Weights of a small image autoencoder: 48-pixel images, 8500 steps.
Rows from block 3 of the encoder, named by matrix and row number. Rows with one number belong to one channel. Each number is 128 + 24 x the weight over its row's rms, rounded and kept within 0 to 255. All counts start at 0. Numbers have three digits each. After the name is the row's rms in percent of the matrix's.
# sq0: squeeze pointwise conv (encoder.blocks.3.sq.0.weight, 64x256x1x1), inputs 128-255
# e30: expand 3x3 conv (encoder.blocks.3.e3.0.weight, 128x64x3x3, transposed), outputs 13-25, a 3x3 kernel for each
sq0.5 084:117136126105137126120124135141128117117136127125110110118115134145126130129111139133116117124113131136140123130125114113119115124134121126131120113130123107120133108137136119135113126132114108104130136142133139128129132124123119140133143107122126131140121117148123118160131119138103119117128125128116119133079123123136121130129129130153116106128110129126149114136130121139126125136133
sq0.6 115:182146140121171117080139104130144149152114133128144127137128109103090061122124173176129122137121156135104058112092124172086121118146114155133082155155128139079139151126141129058123114062147102140122104130115150119093137129115122117117110123176156160105132092105159116116113094157137105156115159118088094126145175051157104107133131138100082123105143151168128158141104092126131148146139
sq0.7 093:117079116077174145104221109113149140119160107091119134155131142113132120131159144125144138115152109100113112104122128119088123118129136121130187143097106120132095143131114174106159141118105136120110088185120137104148141114088125122137134138116136129138134144152108141133136108158129139096116118107149135108117182116115145124141132123130112143188163139122124143134159143139165132128148
sq0.8 083:122102144129185136123085107109140104119123135131103091123123125137109104124108128107157129113133098119123132138126126121122115112148125113127094128135121118118142107141161148134141092143161133125115153091121126115096084130111105101092157076100105115098129114123123142111093131123119112167113131142114125138150106140140135136125117097132103100139116117121162105086138164151116142145126
sq0.9 096:141144125134150104104121109100165127196128138120112116153110125114131121153140121110144165108167092104146139142134093136121144153134130136153150102168156142129110103145119109126136145119131111156159109180099142118122147151134137129131121136108102117096104144126120129139102126139117132129121139139152154172128116149113142128125137115113133101117130111118127131137149102118149122123094
sq0.10 075:145125129129148122106138124118167126143118123121102128130134125124130117137124128127133122113133125127118124144121130128134122125125127103128130133132132124129129109134124122129121095124127119098134113142120109134121112111108115101118122131129123125118116110182127133148122127148143114147136135128153123127128137110140117121131117113117108130124127131131102100117130120089124116111115
sq0.11 087:088104149126157103178114129122146122118135122138101126172148109132119143100137131107111150131127126144111118100132120109130146111126095108119129136131152118122142120126119142148131121131144130128152119123141143127134163135106164114134126123137131116140146166137142162111161127118127123132154141112161145130122141124130140129124118153138124090156124094148127129138123151115118148102123
sq0.12 128:067129080126147167084126149060131117119136178133135113144144150104188179138134141102107132125160077111094189064173128084155117145106119147126154139086120103104069130126140144190120105162156117134131128119081102145154123131114095103147139123087142127151130109119131126119147164127137164122110101111131100119114121185091138125085182150149115144127119099041100134143155133110147153079133
sq0.13 105:135082096110141130134130107128111159114145156152099127108141133081126130111131121130115138109165120110167120122125144126131128141128110121140120126135133139119130125152134120125114117097115122107122139142135101114103119163117121154113049110125119137128124115137108137155110111134153117153120125110130132119118119137115117075124118121129130124145112127121132128130120114120138138142122
sq0.14 103:162084151105096138136033159138117131105117135137132102103151105153109106092133136126093133147095131126125127140124090129134143120121121129133095123146111116129146130153118078146105103124141108112140168101125106144122210166175140145153136068134139138110170137148162120142070108130140128155119110157121095149139128123134138134131125134118160113122147138142129127113122129137128134151116
sq0.15 106:123140022131125133155147129110089110129236153116125108116128167116067119107139130142136116137152131147151133088149079123131148120133133125145155138136120134127146128128138114148130115158046129126146130143148094151191122113139141129125148124096122133138135148130155130111115147131152106161141136129126136098089129157139089127160113121097155142140125137115123116126121135128114121147133
sq0.16 100:116114157068169160176166134168117128110100142109158111138137116131110126124141147175137104141085171172114080165100123129042131116123160144135162119102143154141165108142138134103126088117140115130150125179162167068108173143121112130152136084136155139130149134111134099153134080128116114128125132132109137109097137114222137127127133118118130118136133158139129131153111162121077098115152
sq0.17 142:127115133125177020108144106103126135113131126147137137107197134132121124150081191128125147122122125122135154147136114144131120132034126134131119198211127116120129124128116113083104111120126124119156129152123143124131114096133184104112131139131122130136111137126131121130133127106120122128151053143162136124138129131133116136130107102136122126127126119122119119137119139137134152131180
sq0.18 105:100117148138131146124121123155138111104118103123116153118114134126167144114108132136106115159127150144135153136126149126133140131146117128123141120111129105118123115138137174104144141103133114133133113117111136129122158137115147140076116117160116127147148115133115135143149126095095155122114137165129112170075120126145150141135172161130122089147106094111134129169165095126094104116139
sq0.19 091:089110129149139103167141158124181107158115131145108123132123138137121126115186112122128133095125145150136124117119166142130149128128144133126142120123139113097135126152160114123125172131103129122181157113140119129150116144115138129162148108130134106153115136124130133153126133122135119118168143111098167149095128103138127136121117141125118122141121117136119114140105111132114135103128
sq0.20 085:157097198137140145119138120147121144136146115107148137151121109126146122107169124127096134120113142142110129160117152136147107137119120115154129109120119130105132103149129079128146141129139126152122146118143154141118160108102124118171139131168131138141117149114120110140131130112137129120117109107115136092111150103163109113147147132142103119135143151172149129121105116121115138159150
sq0.21 095:147126165094102111117105163159164108120146146136083156124118144188091111142105127138115126141043156186157120136126117111089164165113164136098135130109122162105165099140106121130122134150116145114125129109140126106155118128138111157163146123130111131118135113128137104153133120082124124105140110162160131151107115104137124165140103121126113140101140143135135136146119151105045120127133
sq0.22 084:122125127170098128150149128129095149132133110141131135134133110104143145097100139135098152157161141117132139133131167137158131129142110149133147142112112162149122128134132116128148136096130164141137156132113120157118156171145142145107080078137110117151165126102148123149117149113125123130130145103138146163119145153137113157108169147136157180122172128132164159138138121123158143147139
sq0.23 094:145115150137120122128163123123108132142076133134157146161108115154140151146132135145109138168155128155122122103146131134112135104112164094109126105110128137130108156177143131112163123117146141150162099093142117145132119111125113116104142132131154140112148121104130133153141132130133136124126138113110134118208119130138106123120148132158119122165139141160096153141120136147080128157134
sq0.24 087:119144134125141131072135096132142141144120130129111135121110161116148138112121141118100140093120126107093110115144109105138089088125105079098143122148131147127135109122134145147159091114105110140112122143147128134155115134143092114129132123113133131111140083193098171146120128164114152106140129132129102136082154139142100125133105095142066101118166117122037099108097110112144092108130
sq0.25 105:160136154075137152140143147169065162166118113137140127111122113115118134117122116178115141112158137094158082157069142157087133114127110127149121125122130095134170114130107149131126130075147150126101137156156105060121104101114116135102114126171131136127116117131137130126099000148105132132134116148115154142105144081081139131125097151127120119129151144149125107139119145113163182161123
sq0.26 095:145175135138156125130134141136141106147140154109122104115137121123123145149150134132137148132132151165154116160121194133141132117121161148119120136111142119138135123135140158124138129139122142149143141131152116145134063150126090117103131141113094127107145096146139138132145116132131141176160126138132169145112144107147149159136128133107100117164135156134110127140129140138104115132141
sq0.27 086:081130115177157119158158128133141131156119149137142119124124117124137131090137145132109142140156169100134133094130129151134164134118130146155161122116134090112125133121127126120153140125121113120125131122129149125130133136130110132103136084145108117111131138134133146151110115148128142106123117122170144141103115123140155150121136139127115135125163130122125152190137141136136126131137
sq0.28 116:172139134101131170144073096191146135099148105152127119142146133126100086147100139168153152106143146096108090140111129151062140126113129154118072136096131118127143100120118099085118131103095125139119138074143098092142113125146072150118124127155122118105109138140187120136098074158118082119132080161116105132154125096139116127140076137073131157133146152155108113140139102148142108162129
sq0.29 110:106147136091185120148166104137099138118112128126082134117100126137137121114084129145141114094136132147144132114119110140125118150132130147101135116130113120144139157112137153133155147128124104167107126140142103120125087099090117123125136207123107139111084135145117098099183128132108141121131132130131141148138131124145115124133123124146100116097071126142125107119101116125110146115150
sq0.30 097:077105121147153119135190133138126161136125153150169142144117141047135123116123133149158150093191172066151120074123148151125139158120158142104177124123135129103135139137139109100133131112144122127104105132113145107112110110103120147098078127135110133093158134141125130148143133139138116126163109061173099160114150145147159137115113112108134098134137129114111139165102133120170098111120
sq0.31 089:101117142113122107115147147113144128085128128105140138114068122127130133133111094089124113081129126113153153143121099127140116106152121127104148092172122129085130136118124113121106112136117113135133112147134136144121106130113155113088140150126128134112140146148106162128151130127106128127095136126128099098099101128119107103134095089127153117130129114122132117137136158140141146121126
sq0.32 086:130184107120121138136118120141093141169121143110168120119150135105122144153148131150141139121137170102117123140120133148088125136117094144149140128136133134161135178125148129107140189120131144106110093101114152124110125130129109122142088162145112130143092142109121143145166102142164134133124126117119107112133134119137128119127132144102106127084123152131095141144125090112147151165109
sq0.33 115:148110118132135135120112126133120120112113109108095138127106123139139118117136130130113126129120113123112131127132116118130122126102126127120112116121104125129123121134117112144124118118123132140140139126133128143118149111136147141131118114136111110124122143142120117110101141116122120110115104134114114128124127127118125134112115116117124128140127130129126152103114130131126129133137
sq0.34 099:111147115123160152116156132143110117078095104131116123159126124115133138126152154134129126140102152162133139133136149127128131121093132147127156122100124122126122123128135121115144135137139148156166104089128122130121149103082141167080135091155139149166128159134116160154144133152144155125129080123147155130157120145123109185114165150145129137118172141112145116147118141112091134135129
sq0.35 104:095136142118139129137194126110138123128162153133141106124118143104126123115109106141123110116108164129135135121122151127111106129157148111106194128132130095129110118169139147080149108136126126151134086146108126136162088127108135136070156178117139154131144119097130152162170146124116135139144165112140154117121154131151120100145145119122153118105132131099150098117159146110100107123116
sq0.36 074:134118117161179115120155105125130140116145120110172115158132150117137134159171161151104110154150174115107137136127118129144117130120111132160152129131168110157127112134163101107113123141121092171126117135110136132148173151131130101178109111143187133135119151137142130157117158147100119098108128119114167101098141150108129090119137140122126149155168152124108141149128168117161113151144
sq0.37 171:131153138142132135132145132134132135126132130129143145158128117131151142158149140139152137138137138133144144136134150138124152164131146116149135122129169110119126118090117145130124113135134109093140135132128148127126148121106130123130132127133146123130128134120139129083130129152140124150161139121131120139133141124133135139138133160125136136123123122133088131140157131128121130113133
sq0.38 094:129136138120131106116069118084109124145147118085144103108130117165114106093130099092112102119082085145126120147143111116153146131139144123153070129155146096135145085162129120142114129135144127107105133112154139121120125120149115101132143108121106147099111112109137094141069108120148128128124130164131099154150124107119140132121117146128140102140104100107114116110130107141076135107125
sq0.39 077:146104120162116110128101120112145135127109110161140139134121123149142115121097112111119128142126081118140141119141120112192152131131162131147070133146140138120135088132133131172121113137155130197121152124149096129124075103131121121095143109130158134108139128119144102121086162118113102115124127131128140148145118141093122114113113134116155147180126099122130130114115168150121107110113
sq0.40 089:117124130139129107115116114111147118123127121144127094107112142138114116107113127101146112147111118128132145124135143108137112132132117138104117136148138120130108160168110136111130093123113146147110132114103142126138108158152138139152129103113123119146163132151157143145151152161143123150125146159162134108146126144120122157139126121137122162105156094119136087152123144132116107090118
sq0.41 094:119181125140090093132090107157110135105152113155178131109125136132121129161087109128155126119131127115153137132121120133152134122135099141156111141137158107128159121151116137135119123140130138151101133088123117089120085128132135076126129144128159151129085110118115118167119108151088111132138125132130145106074100139135132134150104117149137155108126121133133136138146119107165131114101
sq0.42 082:119163133131128138127117113130119126100122144148134130144117108143113142122161129141144138133134137139140120110139124113136114117132140146109140140131108125138137127129134146138114147138130110163126140103140132126144115132148142146157129138117134134138127116125139155128139144122116126102137135122089122128105135144125153148123124119147100100109134121125127126148106105132116130125137
sq0.43 086:165127131141108132137129155121084139115128108152141108147135117127132129094166118135155104122147123136120128141151117150112127164127149123147124142132124137132135139126134164123104158129147111163162132092117108133115136114117159104148122111150120131123125153155168095140110137141181091099120135102118159104241155096150171137146148121106149137114134145142138134114128116119108139159119
sq0.44 081:125172128138102122134112118129081140099122138125125097115101135107144144114142119128120121122144110111144145104144113123142113117126118132117124121141122128139119137129117137111124162130133129153138135108133132138145160125152164148143121152130131135137148147107144126102155146133123134115100125112097125139137139158101154137116146141155152123115131116130128159131135116161151130126128
sq0.45 092:141144143157171137116159141156123147082125125107098091106120124123140111126178133141137081124161124115128127126121136146133083116149119129144135141139100136145127152125189136119111135130142147090130143148118116122119134153124143125119130132142164138143122102115115128122148145142157124158101144144090111111134134136128132126132135119134125145121098126138140089119164122192132112136123
sq0.46 097:130134132174130188142077125185136120135126138167129096121172143158126126150186106132109118126122153132125114138144147130143149182151123106135086149097144108120133137127125120152139160120118121143102137115098114129132092126142095109137128155113133123085125166123108091117087143107117154132120132161154162156129116152170111126138140148140127113129106131115151119101162080144110104137113
sq0.47 093:117189138143111129180127152119107093144135098117142127131130119187140144148141127118141116113049114158105130135136162112126153110133140127119123133118135118128131129128106125123112114147140118138135112118149171132128130127155132128161161139100143093137157114108131123125143122119127141090118129141114151169163123140112117109137132114138116149083145118124138125136138174107107130105123
sq0.48 086:113135111121083133127140148083150127152139128115143153142107156117150136122126112126153158156124080141130169157144169118137154144154182139151157125170120143150118149124108137120136141124123158130129110144120151129128130077148170148107143130112127132097146131118123127133134142130147110146132153115110070116134165157106097147122144149132141104098133087099152106140113071114124125108125
sq0.49 092:147108129093112127139110152118130100152138125156165167138137140162121125183122133102125121169089131175154132167130155119128132168115126160143121100125146142135104150108149105133121135143110113134144118131119136143136127174122116158155120158118153108152096125079105124147138127095125161123142101164119116101133088117105081119139137130097130116102100126103168087149114108141083140132115
sq0.50 119:095138093110143123148224104119098141111145134129129146114101134052132108118110141137127144137159127063144123084136122138094114117123112125139195120133117123095094141121125140085116116095111109103115064157111172165115187126096146186131121136129148129116147146103108119130179130141134120100113139068115128143105196132134113127122151106096133156094134130110157124103102105115152131129129
sq0.51 115:152113137110195187144148137128113130128132143107127110123203117149130120117129191164132107100118122139163097131142115129120116118008133115105109182074126140115110128123116135054118134124132131124106106097140146140127119138125075143106139133118140136143115133148123088114130143143111126145109027138132146128104129131132115137133160094137153102134125176117145118122126136120115111167179
sq0.52 092:147136126122089113157128121094094143152100162124126163109128120115132123128107129128149134137130114124124116122129125121130110137159130160129138114085115140090118140129145128110134107115138107141116117149130108134107156159144086131124110125136123137111158106128123108133129134153166121124123152128127126127147133124106122152104133155110157124101144129116124128143114107130130153143117
sq0.53 084:131117140126131133090106115126162125144110130104089133118138133146127125110119123115108143118097124166113116143124139122125140123131144143077106136129122129157138103081120120141150153133145171132145120141141122120120121115149152142118115170131117148113130136116103125099117128092123142151141135160114126126138106119156117096131121109147139117163079144131151182088153175112111153115145
sq0.54 137:106114125112100173098120112139118136113140144121109080098029145116127125145167059124112141132141130118145143118122109134118106128182122113115160000056113104120134119113143107143115119127135114108156163138111150122122137102112070144161132089129135137117152139137126125117093125157115138106122186137092109126135119133123114151125136124134165116100159123116131105128119144120141132121060
sq0.55 146:118128144139106131123127121138121032155095098139079124101131121150092106100128127148159128141111135022142135105128118121107107146132079133131166133140127130141124131121125124139119123161127133124157107119107084134163140144134133122123208124124148000127114133138150125119133128138105127123123138133148092098116121129132120124138130126093115120100123139128130158123130112114194127144128
sq0.56 089:086191114157123109122163165134158110114154122126126125133095105112136141154158114133119140128158116150112158118122143121137118098117135129089133123103112125110117134167119130103099169135119104116119114177128142130143075119123102151112158192114121133123143117123120128122168127111121137145113132145123115134124110126123112134126119150155134112113122133117137104140152131157138127103121
sq0.57 092:119125052135140141133071154072085086170125139139166146132143142179123141106102127109143147116080107136099146144149151112161150114145132134145097134136147113121120105145097097155123107174091108150128158128151138147160132111150118112142176123083113102104120140127158140148112136110132142122127131135146141140137116142141112116125129134108148117125112124094097132156115152118139148100124
sq0.58 088:114163120144107111099114109099107125132148111086126132095114138139125130121119134139136104136101129139121132137129086132129122141115136142150121112141119127149122144173093126149125134137130133132098169146111134106127138103149111115122131149097123112143101108129116107181104149127136143127114140128106076118124160148155122129130142116154130132114116142113135104156157092111140124125127
sq0.59 113:115153111158112130148093103122100172135096122150096140115128091164184158119111122086125140141129076156132137129157073099166135148134120121132088130137136112105101104128119148175129115116179113119142133101135102129081114162147128129092083135111121185131096130100104137137120143118116162167120136160145098093146089142075174118089141118192105147132077067110137128147136127147081136069124
e30.5 069:093094118096128115125134136116137118151097133140125133144118132139069150161081134113130114129115098126142124152143154137118121129131153121155127122109145127128149128126136124135119148144135117125114121121100117123112144149120139070190130121126125087126100153138140069068141124125096124132121125116143127119183089092122092124137147146129119143123155147
e30.6 108:114162132120141117145118128116151116104169116120122125115147117155040127181124137150109129113132136141130131126136121104197156119093120143157136124129135135170122148136133141036122135128133143152126127033070101140128116135149121135137126156130129138130122107159123143143129139147126164094112131114108085141097095103141161135133135121151068134118157138
e30.7 102:128115134123153173111115099137108121111133100112117126142148130119170162164131128137155136087138098130181140097132132131178144117145136136139124164134164138155139122117118126088116118134118130115144124107081160175150144142157140156135158146148131095132108099116144067113117107147111174104138146148110117152125148143111136115124116122133106116106101120
e30.8 092:141125129128107104135144132122146137152122116149128151113114139073082090124186107094106114080117092133102099127105111138141104120132126130110116097092103135128140116132125109120124098090108117124096133155189159050127142157126106195128134140142140134126143149173134101123149165136142042154141145150116108082117126133131071138114138123106173141131144095
e30.9 110:121092153096139166130142120128165150172137122119171131119130110148132135143112140123123123138143151107154096119112130151109115113096109106146131142120113133139124138143110111168117134130118113139127114105102131146135115131137141115134138132121135091145131133133127103104119091123111128148135115151112114139150201117112137124145152116131063143125120118
e30.10 066:112084106094055093100102060132123126114177153092130129126126124084166103123155101129143120111091123122123097104117120101108143130130116115145107128119097132123124137128101118154103092099092132129117150114137160109141112179129124164123143159134089085121117144092135145134112127123113097105160168137111154138132175135141129135133090112128072118131127107
e30.11 101:124141132148198138117179126150085126126063167139118120129090138130099090119111122112126105118105114117100151117139116132147130130144154133143120153057137127138106109082113127049091116142128132108128120127163113123124155099135127113157126149144119127144123134132113128160113148106154162105098124117113098095108108126134095118121116120162141121140166149
e30.12 127:119112116142139118155143133151098136158115125137104133125123111145121121109152136135145124121104136115124136147122121111134107119123116141114139129114143142117124127153140119151127120106116119146138129091125141126121138115122147074090135121137144131118129143145143117120132125128085082139145134149112163112184160164118131119136126136107134129134131132
e30.13 108:103054140096116116113120137118171117155026161124075110129070119131168115116139114120130125124158131121126127127113121135219100131094123122117125123220117123122112141094129114076126127112118117160142122152087148145131122181119142113131119144137156144124128148168133083164115121105162049144127130118121105138147193132138128127130124123110123119128164147
e30.14 104:126104117087111107122111151117093134173131171152099120087093114126102109101085083124130135146148118102080116141136132173130115128125120124136156124129106110098137130161126110114122129105118136139133119100133130181130144092124122144121130141149177098138127144155155067092134124138140090134117126119139090127164074077168145126139133126133129129150147137
e30.15 107:115114143117209131132140132131111123127178131119115115131105115110120150136116123113108136145106134133139125138122124115134117135136117134135133119105146130104124129148135120196129146128143116142139115000106110108142125126120129111130123141136114126109126123112121115115131121138104102114146121118117176116106130131119118114127106135161152126117138121
e30.16 107:128127112128157086120163123110106108113159116124145147127141144113148137125114111136098130154160129134104125116121144117131117137145150130121134143108152145151148125118113149104131117122128134129123158255126109115102109125130132147146139133129124113125112092153140095130121146118095153106149135118151105129101104117132126142111109122151163144105098109
e30.17 118:121142125138118165116130130127114115132086156125099132127165117157141106122163115132127125110135111113106129138134147146120143149111126128133121125161142127167125136152132121083152131107135124135132123150110112146136114138142078182125107148125120112122133096146086107131126143131116113142115091124109133149133142160126143137147089130131140093141145117
e30.18 094:104108127098120139113106125144128119105070121145126140166154162180128159116138128138124123128120114123153132135142122114166155137164127119141147177143127126110144150159123152141135130159121132085139173127139126051113131094131152121147112102132136130113124132130107106126130156163107102115112127129135157081131150102140133142105109109124170121123142110
e30.19 110:102085129114056172103125133101133118132168093126114125128139147139110134153114123094140127098118144135137132113125136120142153136125121124154114147146093125115133122115118112159094122113117129073125158136172140132145148127140148117133116183139144136151117148154152120135124115135135105094145123134135124116135104138144147129123132125139104140123134134
e30.20 094:106112143146123111117102125131168120111125119130128141122104120098110129159092139147131141115094111136104130120119132119106108141120138149192119123054113103156118120119122117106119109117114139139118144147129108077098096112114104069152096170101122122125097111115121081100116103131153182192129150152117097152093148121138146140139166104099185155144115131
e30.21 119:126138107105086093153109121136100136116103120138128106131094131135110162111121107159133126112122127126110134127106110105093112144117130122124128115123128129139128144142108175185123110089106120106110126255121113048105122129117107133132127132135126117116120118127114119128115139115142170122138161112160111122082090107165110155120133107118135108117160114
e30.22 104:102137102133107106132092116143093120095146133131159128160134113110177113096183147146079145155207117156118135123143134149156144134125145145135120132171158134139134146153153116038114144153152135154121074046089145084148119159141134173155119141109102100120093089104130068120137115145121161114103136127106118135107159129123101114134111114119166115148106102
e30.23 097:105097125142174118136086106133080128109138106123113142128092130121115120122121145138115104150129138138122140147145121104105106118113146124142139135166141119141139112105121158150114126145123128082114151084141115121122131114124116136097130117118125102116105163125118063057112122122167179142128163134118112120111151139105133110111123118121130111113094116
e30.24 087:091125138093143088095070115126118118120194140117091102131140109170157127136139139140116126142148100133124128104120109102156111130096116117163115183067172128115126129157152116086107129143134120145122107151101125192114142120116158159106129132129152145139158073120154156165133121119106131111121112125118125123127145101120131121132091115127172133112119140
e30.25 115:117124108116111142129144153101107123123116119129124129155129136101082117130118136122099132105091099137119123104086126136116127126125110134176136127144164129139144121124124105064108137141127138117142140042106143181142112139116140129129143114110144143129152119154154125114097137116142109114124108114119065125133193098118120153107113143158146124134131131
e30.26 112:124141112118066117123125106114109145105091119144143126112100134131083144129149122151122125127116091123086148126115120118133149121126129135137118100181160129126139141133143112107139133129111118137137139082140137058116126156114113155118132115105139121117120062120117106103120129101160223126118166136145130112135110131151098134143138144158135167120067131
e30.27 103:106157115137110127145124123129095136108139107137089125126102089097105119117149135134161143155062122111148125123107126160194137135118148141147115146136132166130157128133133130169101139129121142128139116142119144154142158094145133166087129155112125160147114160121126128134132152133129220115110126113136165151122144146123093134123131146159207151125114127
e30.28 121:131135128115141133117090135117107104107128097121104111128147140114076136141150125135113138145105142146130129111133113093137147115126109132091132137123142125110144129122136126125122137105127134136125128072133126118159132141121117120158136117145132151155152100123138110138116135122159194099118140097120102151103123102140111135116123144122127099147132160
e30.29 093:127095108143072122123119107104108118081080127108115108101084114083123093098135119129132111116091126126117120088085106093083100116154086122100128088078093132162157127129112150160121142163137133115137134114146116107118106120107156148126124119119108132111119095130126137141117140107124114138117093109128156110112123140136105119133147130115116125121144136
e30.30 107:125077120140148118110080115109124133133190135121113111110099106149065133108108148128107135130175127130183133130124149168162157139144161142114108136125116151109125128120123140003115163164127131168150081010108188206142147139134167131113130145119139131127134132153134149158134128123126121146136116135130101154138078158122134133127138145156194119119133105
e30.31 095:140146134123101153137159145133135132118148106113099143117082106091157082111109134130128119132122119122101117144129130148099114116109083135148138120182134137141129134140122125139156129096133129144131140085151148164125115134122121153126141120147095138129109095111134148136137098101169184116146136121146183150089093164121145143123155144137077129142141155
e30.32 102:151126138149168166111125138114145113161142143106155134102138114157163125156127137136122136129089139129133108130129140123155133113158149124161131152103154143147115158149143105084136136140155115134149115079082109159118112134114137128114143154127073058069071068046079078054144145151120138166125118117134156149133105127113146115137150131142134138144097121
e30.33 071:154103129146176103166104151115110119094103121105128117135115148113167125140124152128148118147155136132135133116124114126165111101103101112094121097116105107106117142141114130137095119144109151111126105195157132099139118077105102153131137133121095000052095077057082019060121136105115153142133140135123147112122090128123099124132105142134098159140123115
e30.34 091:157156130121143105119106123158128143135140127137158133137137110081187118151123139092123135123129148139124094103101139157127147145126166128115132127173137121102125124132138106150137126100133122159145140080148112074119121162135119192111103126123103092089097117115104074109151145142129107125130142139133122134134140142122126123120144127125141153138128120
e30.35 091:137147150151116157118138132162151140173080143142212151126132115146085169086099120124144129123124159132138100119082117108134148146139142144102099115182124133126123115108134170137168120094126124144138167045138156135131131170134115176085102109139104052059082079083081065061097105107113089103123121120107126129132141140108139137110125113141178105125157108
e30.36 078:130114127124145150127124151122117116097148127127098089140092111137100113118102129143127129083122110099133149112138142131113141090103111121151125147092131115139120140110118123064123112134105123169140124078114125141125153149126123167122125133129109088108100091093113085097095061112126194108120121116112116167126145115134131138131128142127170159132117169
e30.37 073:115131100118116065107134102124113116110109114113096126101105108136087143116130133108144105083142125109129121133135122116173150111120129125136154136101140116147152154119128131129111127139121134137144112135131130104121146154129168132141152128141139087151142177173166182123143134103119193150125147135137130115131129153107115132155121116128178152121128125
e30.38 092:139072130083079087124128107115160126172090144130133128130137154110106117134119127122125112110111125134117143121153129124133155126163155116134115100114106132125127125111116153132130148169141113125113159168154092140100130108150116138142133134135136110114115133134122103119143164148160090140121109132140132107155134096142135110151161124138093099132138150
e30.39 094:134152140142194105152163152145162176103136125163117135169129169134064129119161130120136100127084107113098157152138137129102113149138117135127139122066151121108138123095109128134129148128130134124118161120148141079127157141127113098125142098127088060071092074098115091110121115122151164117108106137132121094131155111155124142122124118130156128122118167
e30.40 106:142198134138124117128181097148122151122191171133129116145177147077098102122180134120140114124108154130129134086118101118099131100125108104123128155056147145150122115131146103051149111145147127127121147173145125119120153153147129139108125102139140111161111105152151106118159119138142161102128158143110110110132136158120138105131136124121154119122136122
e30.41 102:142182139120107132130180148101148105128077115110175116114132153116151127132149154126109101122156131118126128131151135126143142125130112143110137160182165108132116137166142107131145148190153136153136106066117113139106117124102132160119131131106141106126129121138106086078140131136123172178141064134142176122101063142136117157111155135135157093109160137
e30.42 070:118091118159000136112120149109161158151073117160163122142091097128122110101190128134112129120126120159115159147096137167124159130100134128138154086097106094125148129137136152132115118112105138126134141157171122118137102143118115091122133098125103131111114138128152152139124132148143185129145134128138129084111064131132120150096128127106167134093114146
e30.43 084:178158148140108155156138188131142122153129100139120131142131159172088103127143136135105123102125113131131147143114115215073124107141136104092111150116149092137082139158111112141112110159142121097124130124156126097137145138100160094099138138132143157150111122145139133120117126143141176090111122085104095082096115101137084113100124112101166110136128118
e30.44 079:122081105114145115117109127123146133151129141111158122150139132129162133131127143139120131125171142125120125142120141153123133125133137110125130152119130102106116133139138113155110121152118125129145114043124108170121122113116128176135114061110105137117104119132135132139124101123125154097124109124132148122130055114115132099104113136107140127105116144
e30.45 093:124082131110134144099127089109145125143155132118108127124109137108153146132109118094144122123111125094130099095104120107160120113137129125156120142157137143120112160136136139137155144138129120117121124101081114145136136130134167095134142123148142145141107121135126098125146098119120084114135105135120124160097116166132144115152158123122047120121119127
e30.46 104:134116114110124141109111123127161126155082138139117130140087137142136132117134125102103116105088149115126122132129142113147136112134135125115104133112087125135126129099110132097110123156140111128123136147140128070138110150109108141138140122118120132113132121121139114140108132124127170129118099131146113097146122080136131138126126140132186113122142161
e30.47 110:149165142140111152155174142126122138132018098123150124113086123080173130121128115139175140144153180120114101143151139129129115124149127152067118130130107151144150123145137137150147122126136119118123135255147054093088141130111144141107145123123140127137139113140116106130123157142112059111141132136107080118144146144126125128134131133114182112109120116
e30.48 102:121097125145082136164136135122149146124132115137136108135126118175159144114117134141121116141179132120093135172124133137160148135116145136148138173136136131136131149178141157194149137129128131127139123147132148105129103091115131108146091123125128126173143137132125148132151100144157120143143126140156153119132081151137142121131115121127089117113120118
e30.49 103:114087109090187129082144094111149103182150124124111115074067112153203108135047095126126105135138125114097136133113119088135121116127109110158138128051115107129129136116125152078145155145143114111117172186149102084106118127124135106158117142129168184146166137134200135181124089105121111161137146135145135110140151148146119138131152116085162075117181153
e30.50 117:133088111119083094123119134115128120128101153131164159121138123157118147086119157148090144146174118127148138153137119160125147123152115139129108157134157140134107166156160173114154156217153120131134062012056157217142107074107172095108133113110136164118140172171158150147154110122145117118117070105142135136134071122158121154100098132103126113123177117
e30.51 110:126130114133079149129114131139087115156136104121070137123114140145104108128146106125117122133115114123125123133133140132126152145140144138138112115114107113107135125133128140129137119114124131121119135151122128125124126124130131159119121128113145101133153109172142110124125142103095176091114122113134079150152111109130137127126077129100042104144103113
e30.52 099:128128144115094118148138122126141116140000135124129124108160108171138106114124116118128156146108129126124120129114137152101092133126112110134138134144137122116130141132139106190158140115138137122128114118131119152129116115126139081135138140136121151119139113139144136131161146129099188132128088113117116147127133137132159117128141130110212121107116115
e30.53 089:118154116117175144125142111117083119086199100118082147136116125119118101127074105107152141123085131135136098139153124109117111127090117110140133100067113116101113129141147164172130128110119126122125109093086121076138108096122130107134130106123113156115154134131099116139148141127128101133151111136103110143124178102096155115147113142111142113134118129
e30.54 115:134118114132132138137147134124158124124047116125119120133105107127116105116107121127108114136123148143135130132121139132130131109146108126147148146163115127128120143139119125130120122124112137130124121096140147105128124145121150153134132125137099133129127143147154133133148140134132122114141142122141164138125146126114121132111164145088191106137145126
e30.55 120:103147128138110138104130135135146131110114098129122123125096132125144123157140144122153112114084149145177140117122129125143120125143109123175134133138137117144132136140132135093132150208147130119120180185181191255218116115125126184104116117109123111104144085144133129144148151124124150120107104102134121115116094137133134130125124126165112117146144143
e30.56 095:122115125114155132109123123119113122097122107131104152108120114159139107138111125091112139096177106097127120139128136103145116128093108132129122109082090117082121117106128118126105151123128119164121133089126140165145121112098129104128112115114119103112127126138114067090130116118168200147105089142136156169119127123107136141137153140135171126106140124
e30.57 107:150175121109096106156119145128119138125135133152143125189098144181159152123109127139176112127137151116113139139145100110102117125103143130176133103123102122140119139179131151155115095119110116136134125179163119134114105115127124170127136125131115103114127141137106106124117157122147123131115150103153153112136132140144139159132122134126142111141142139
e30.58 076:170120148140134115127111126117144110145102096115148134111132116132178107123124132153104147115142144117135125155133139109141118132111118157131121147196124154156128125160120132149150141139146120131128093131145100143132106090118142065154105129117113042095095120129106033065147137166082082118154119116132169136113157110118157105137111112132052152138136141
e30.59 121:127160132132124143152172147129135124127171126147172141111119136137113122100146116128144116145151115119090109161136099132139114137156136118139145106066112132097124115133132131076114095146114126128136121157140089046098133091119073101126129161132141120125104093113123098127125149128132065131136153129148164116157144151132104141126125152130092131137123133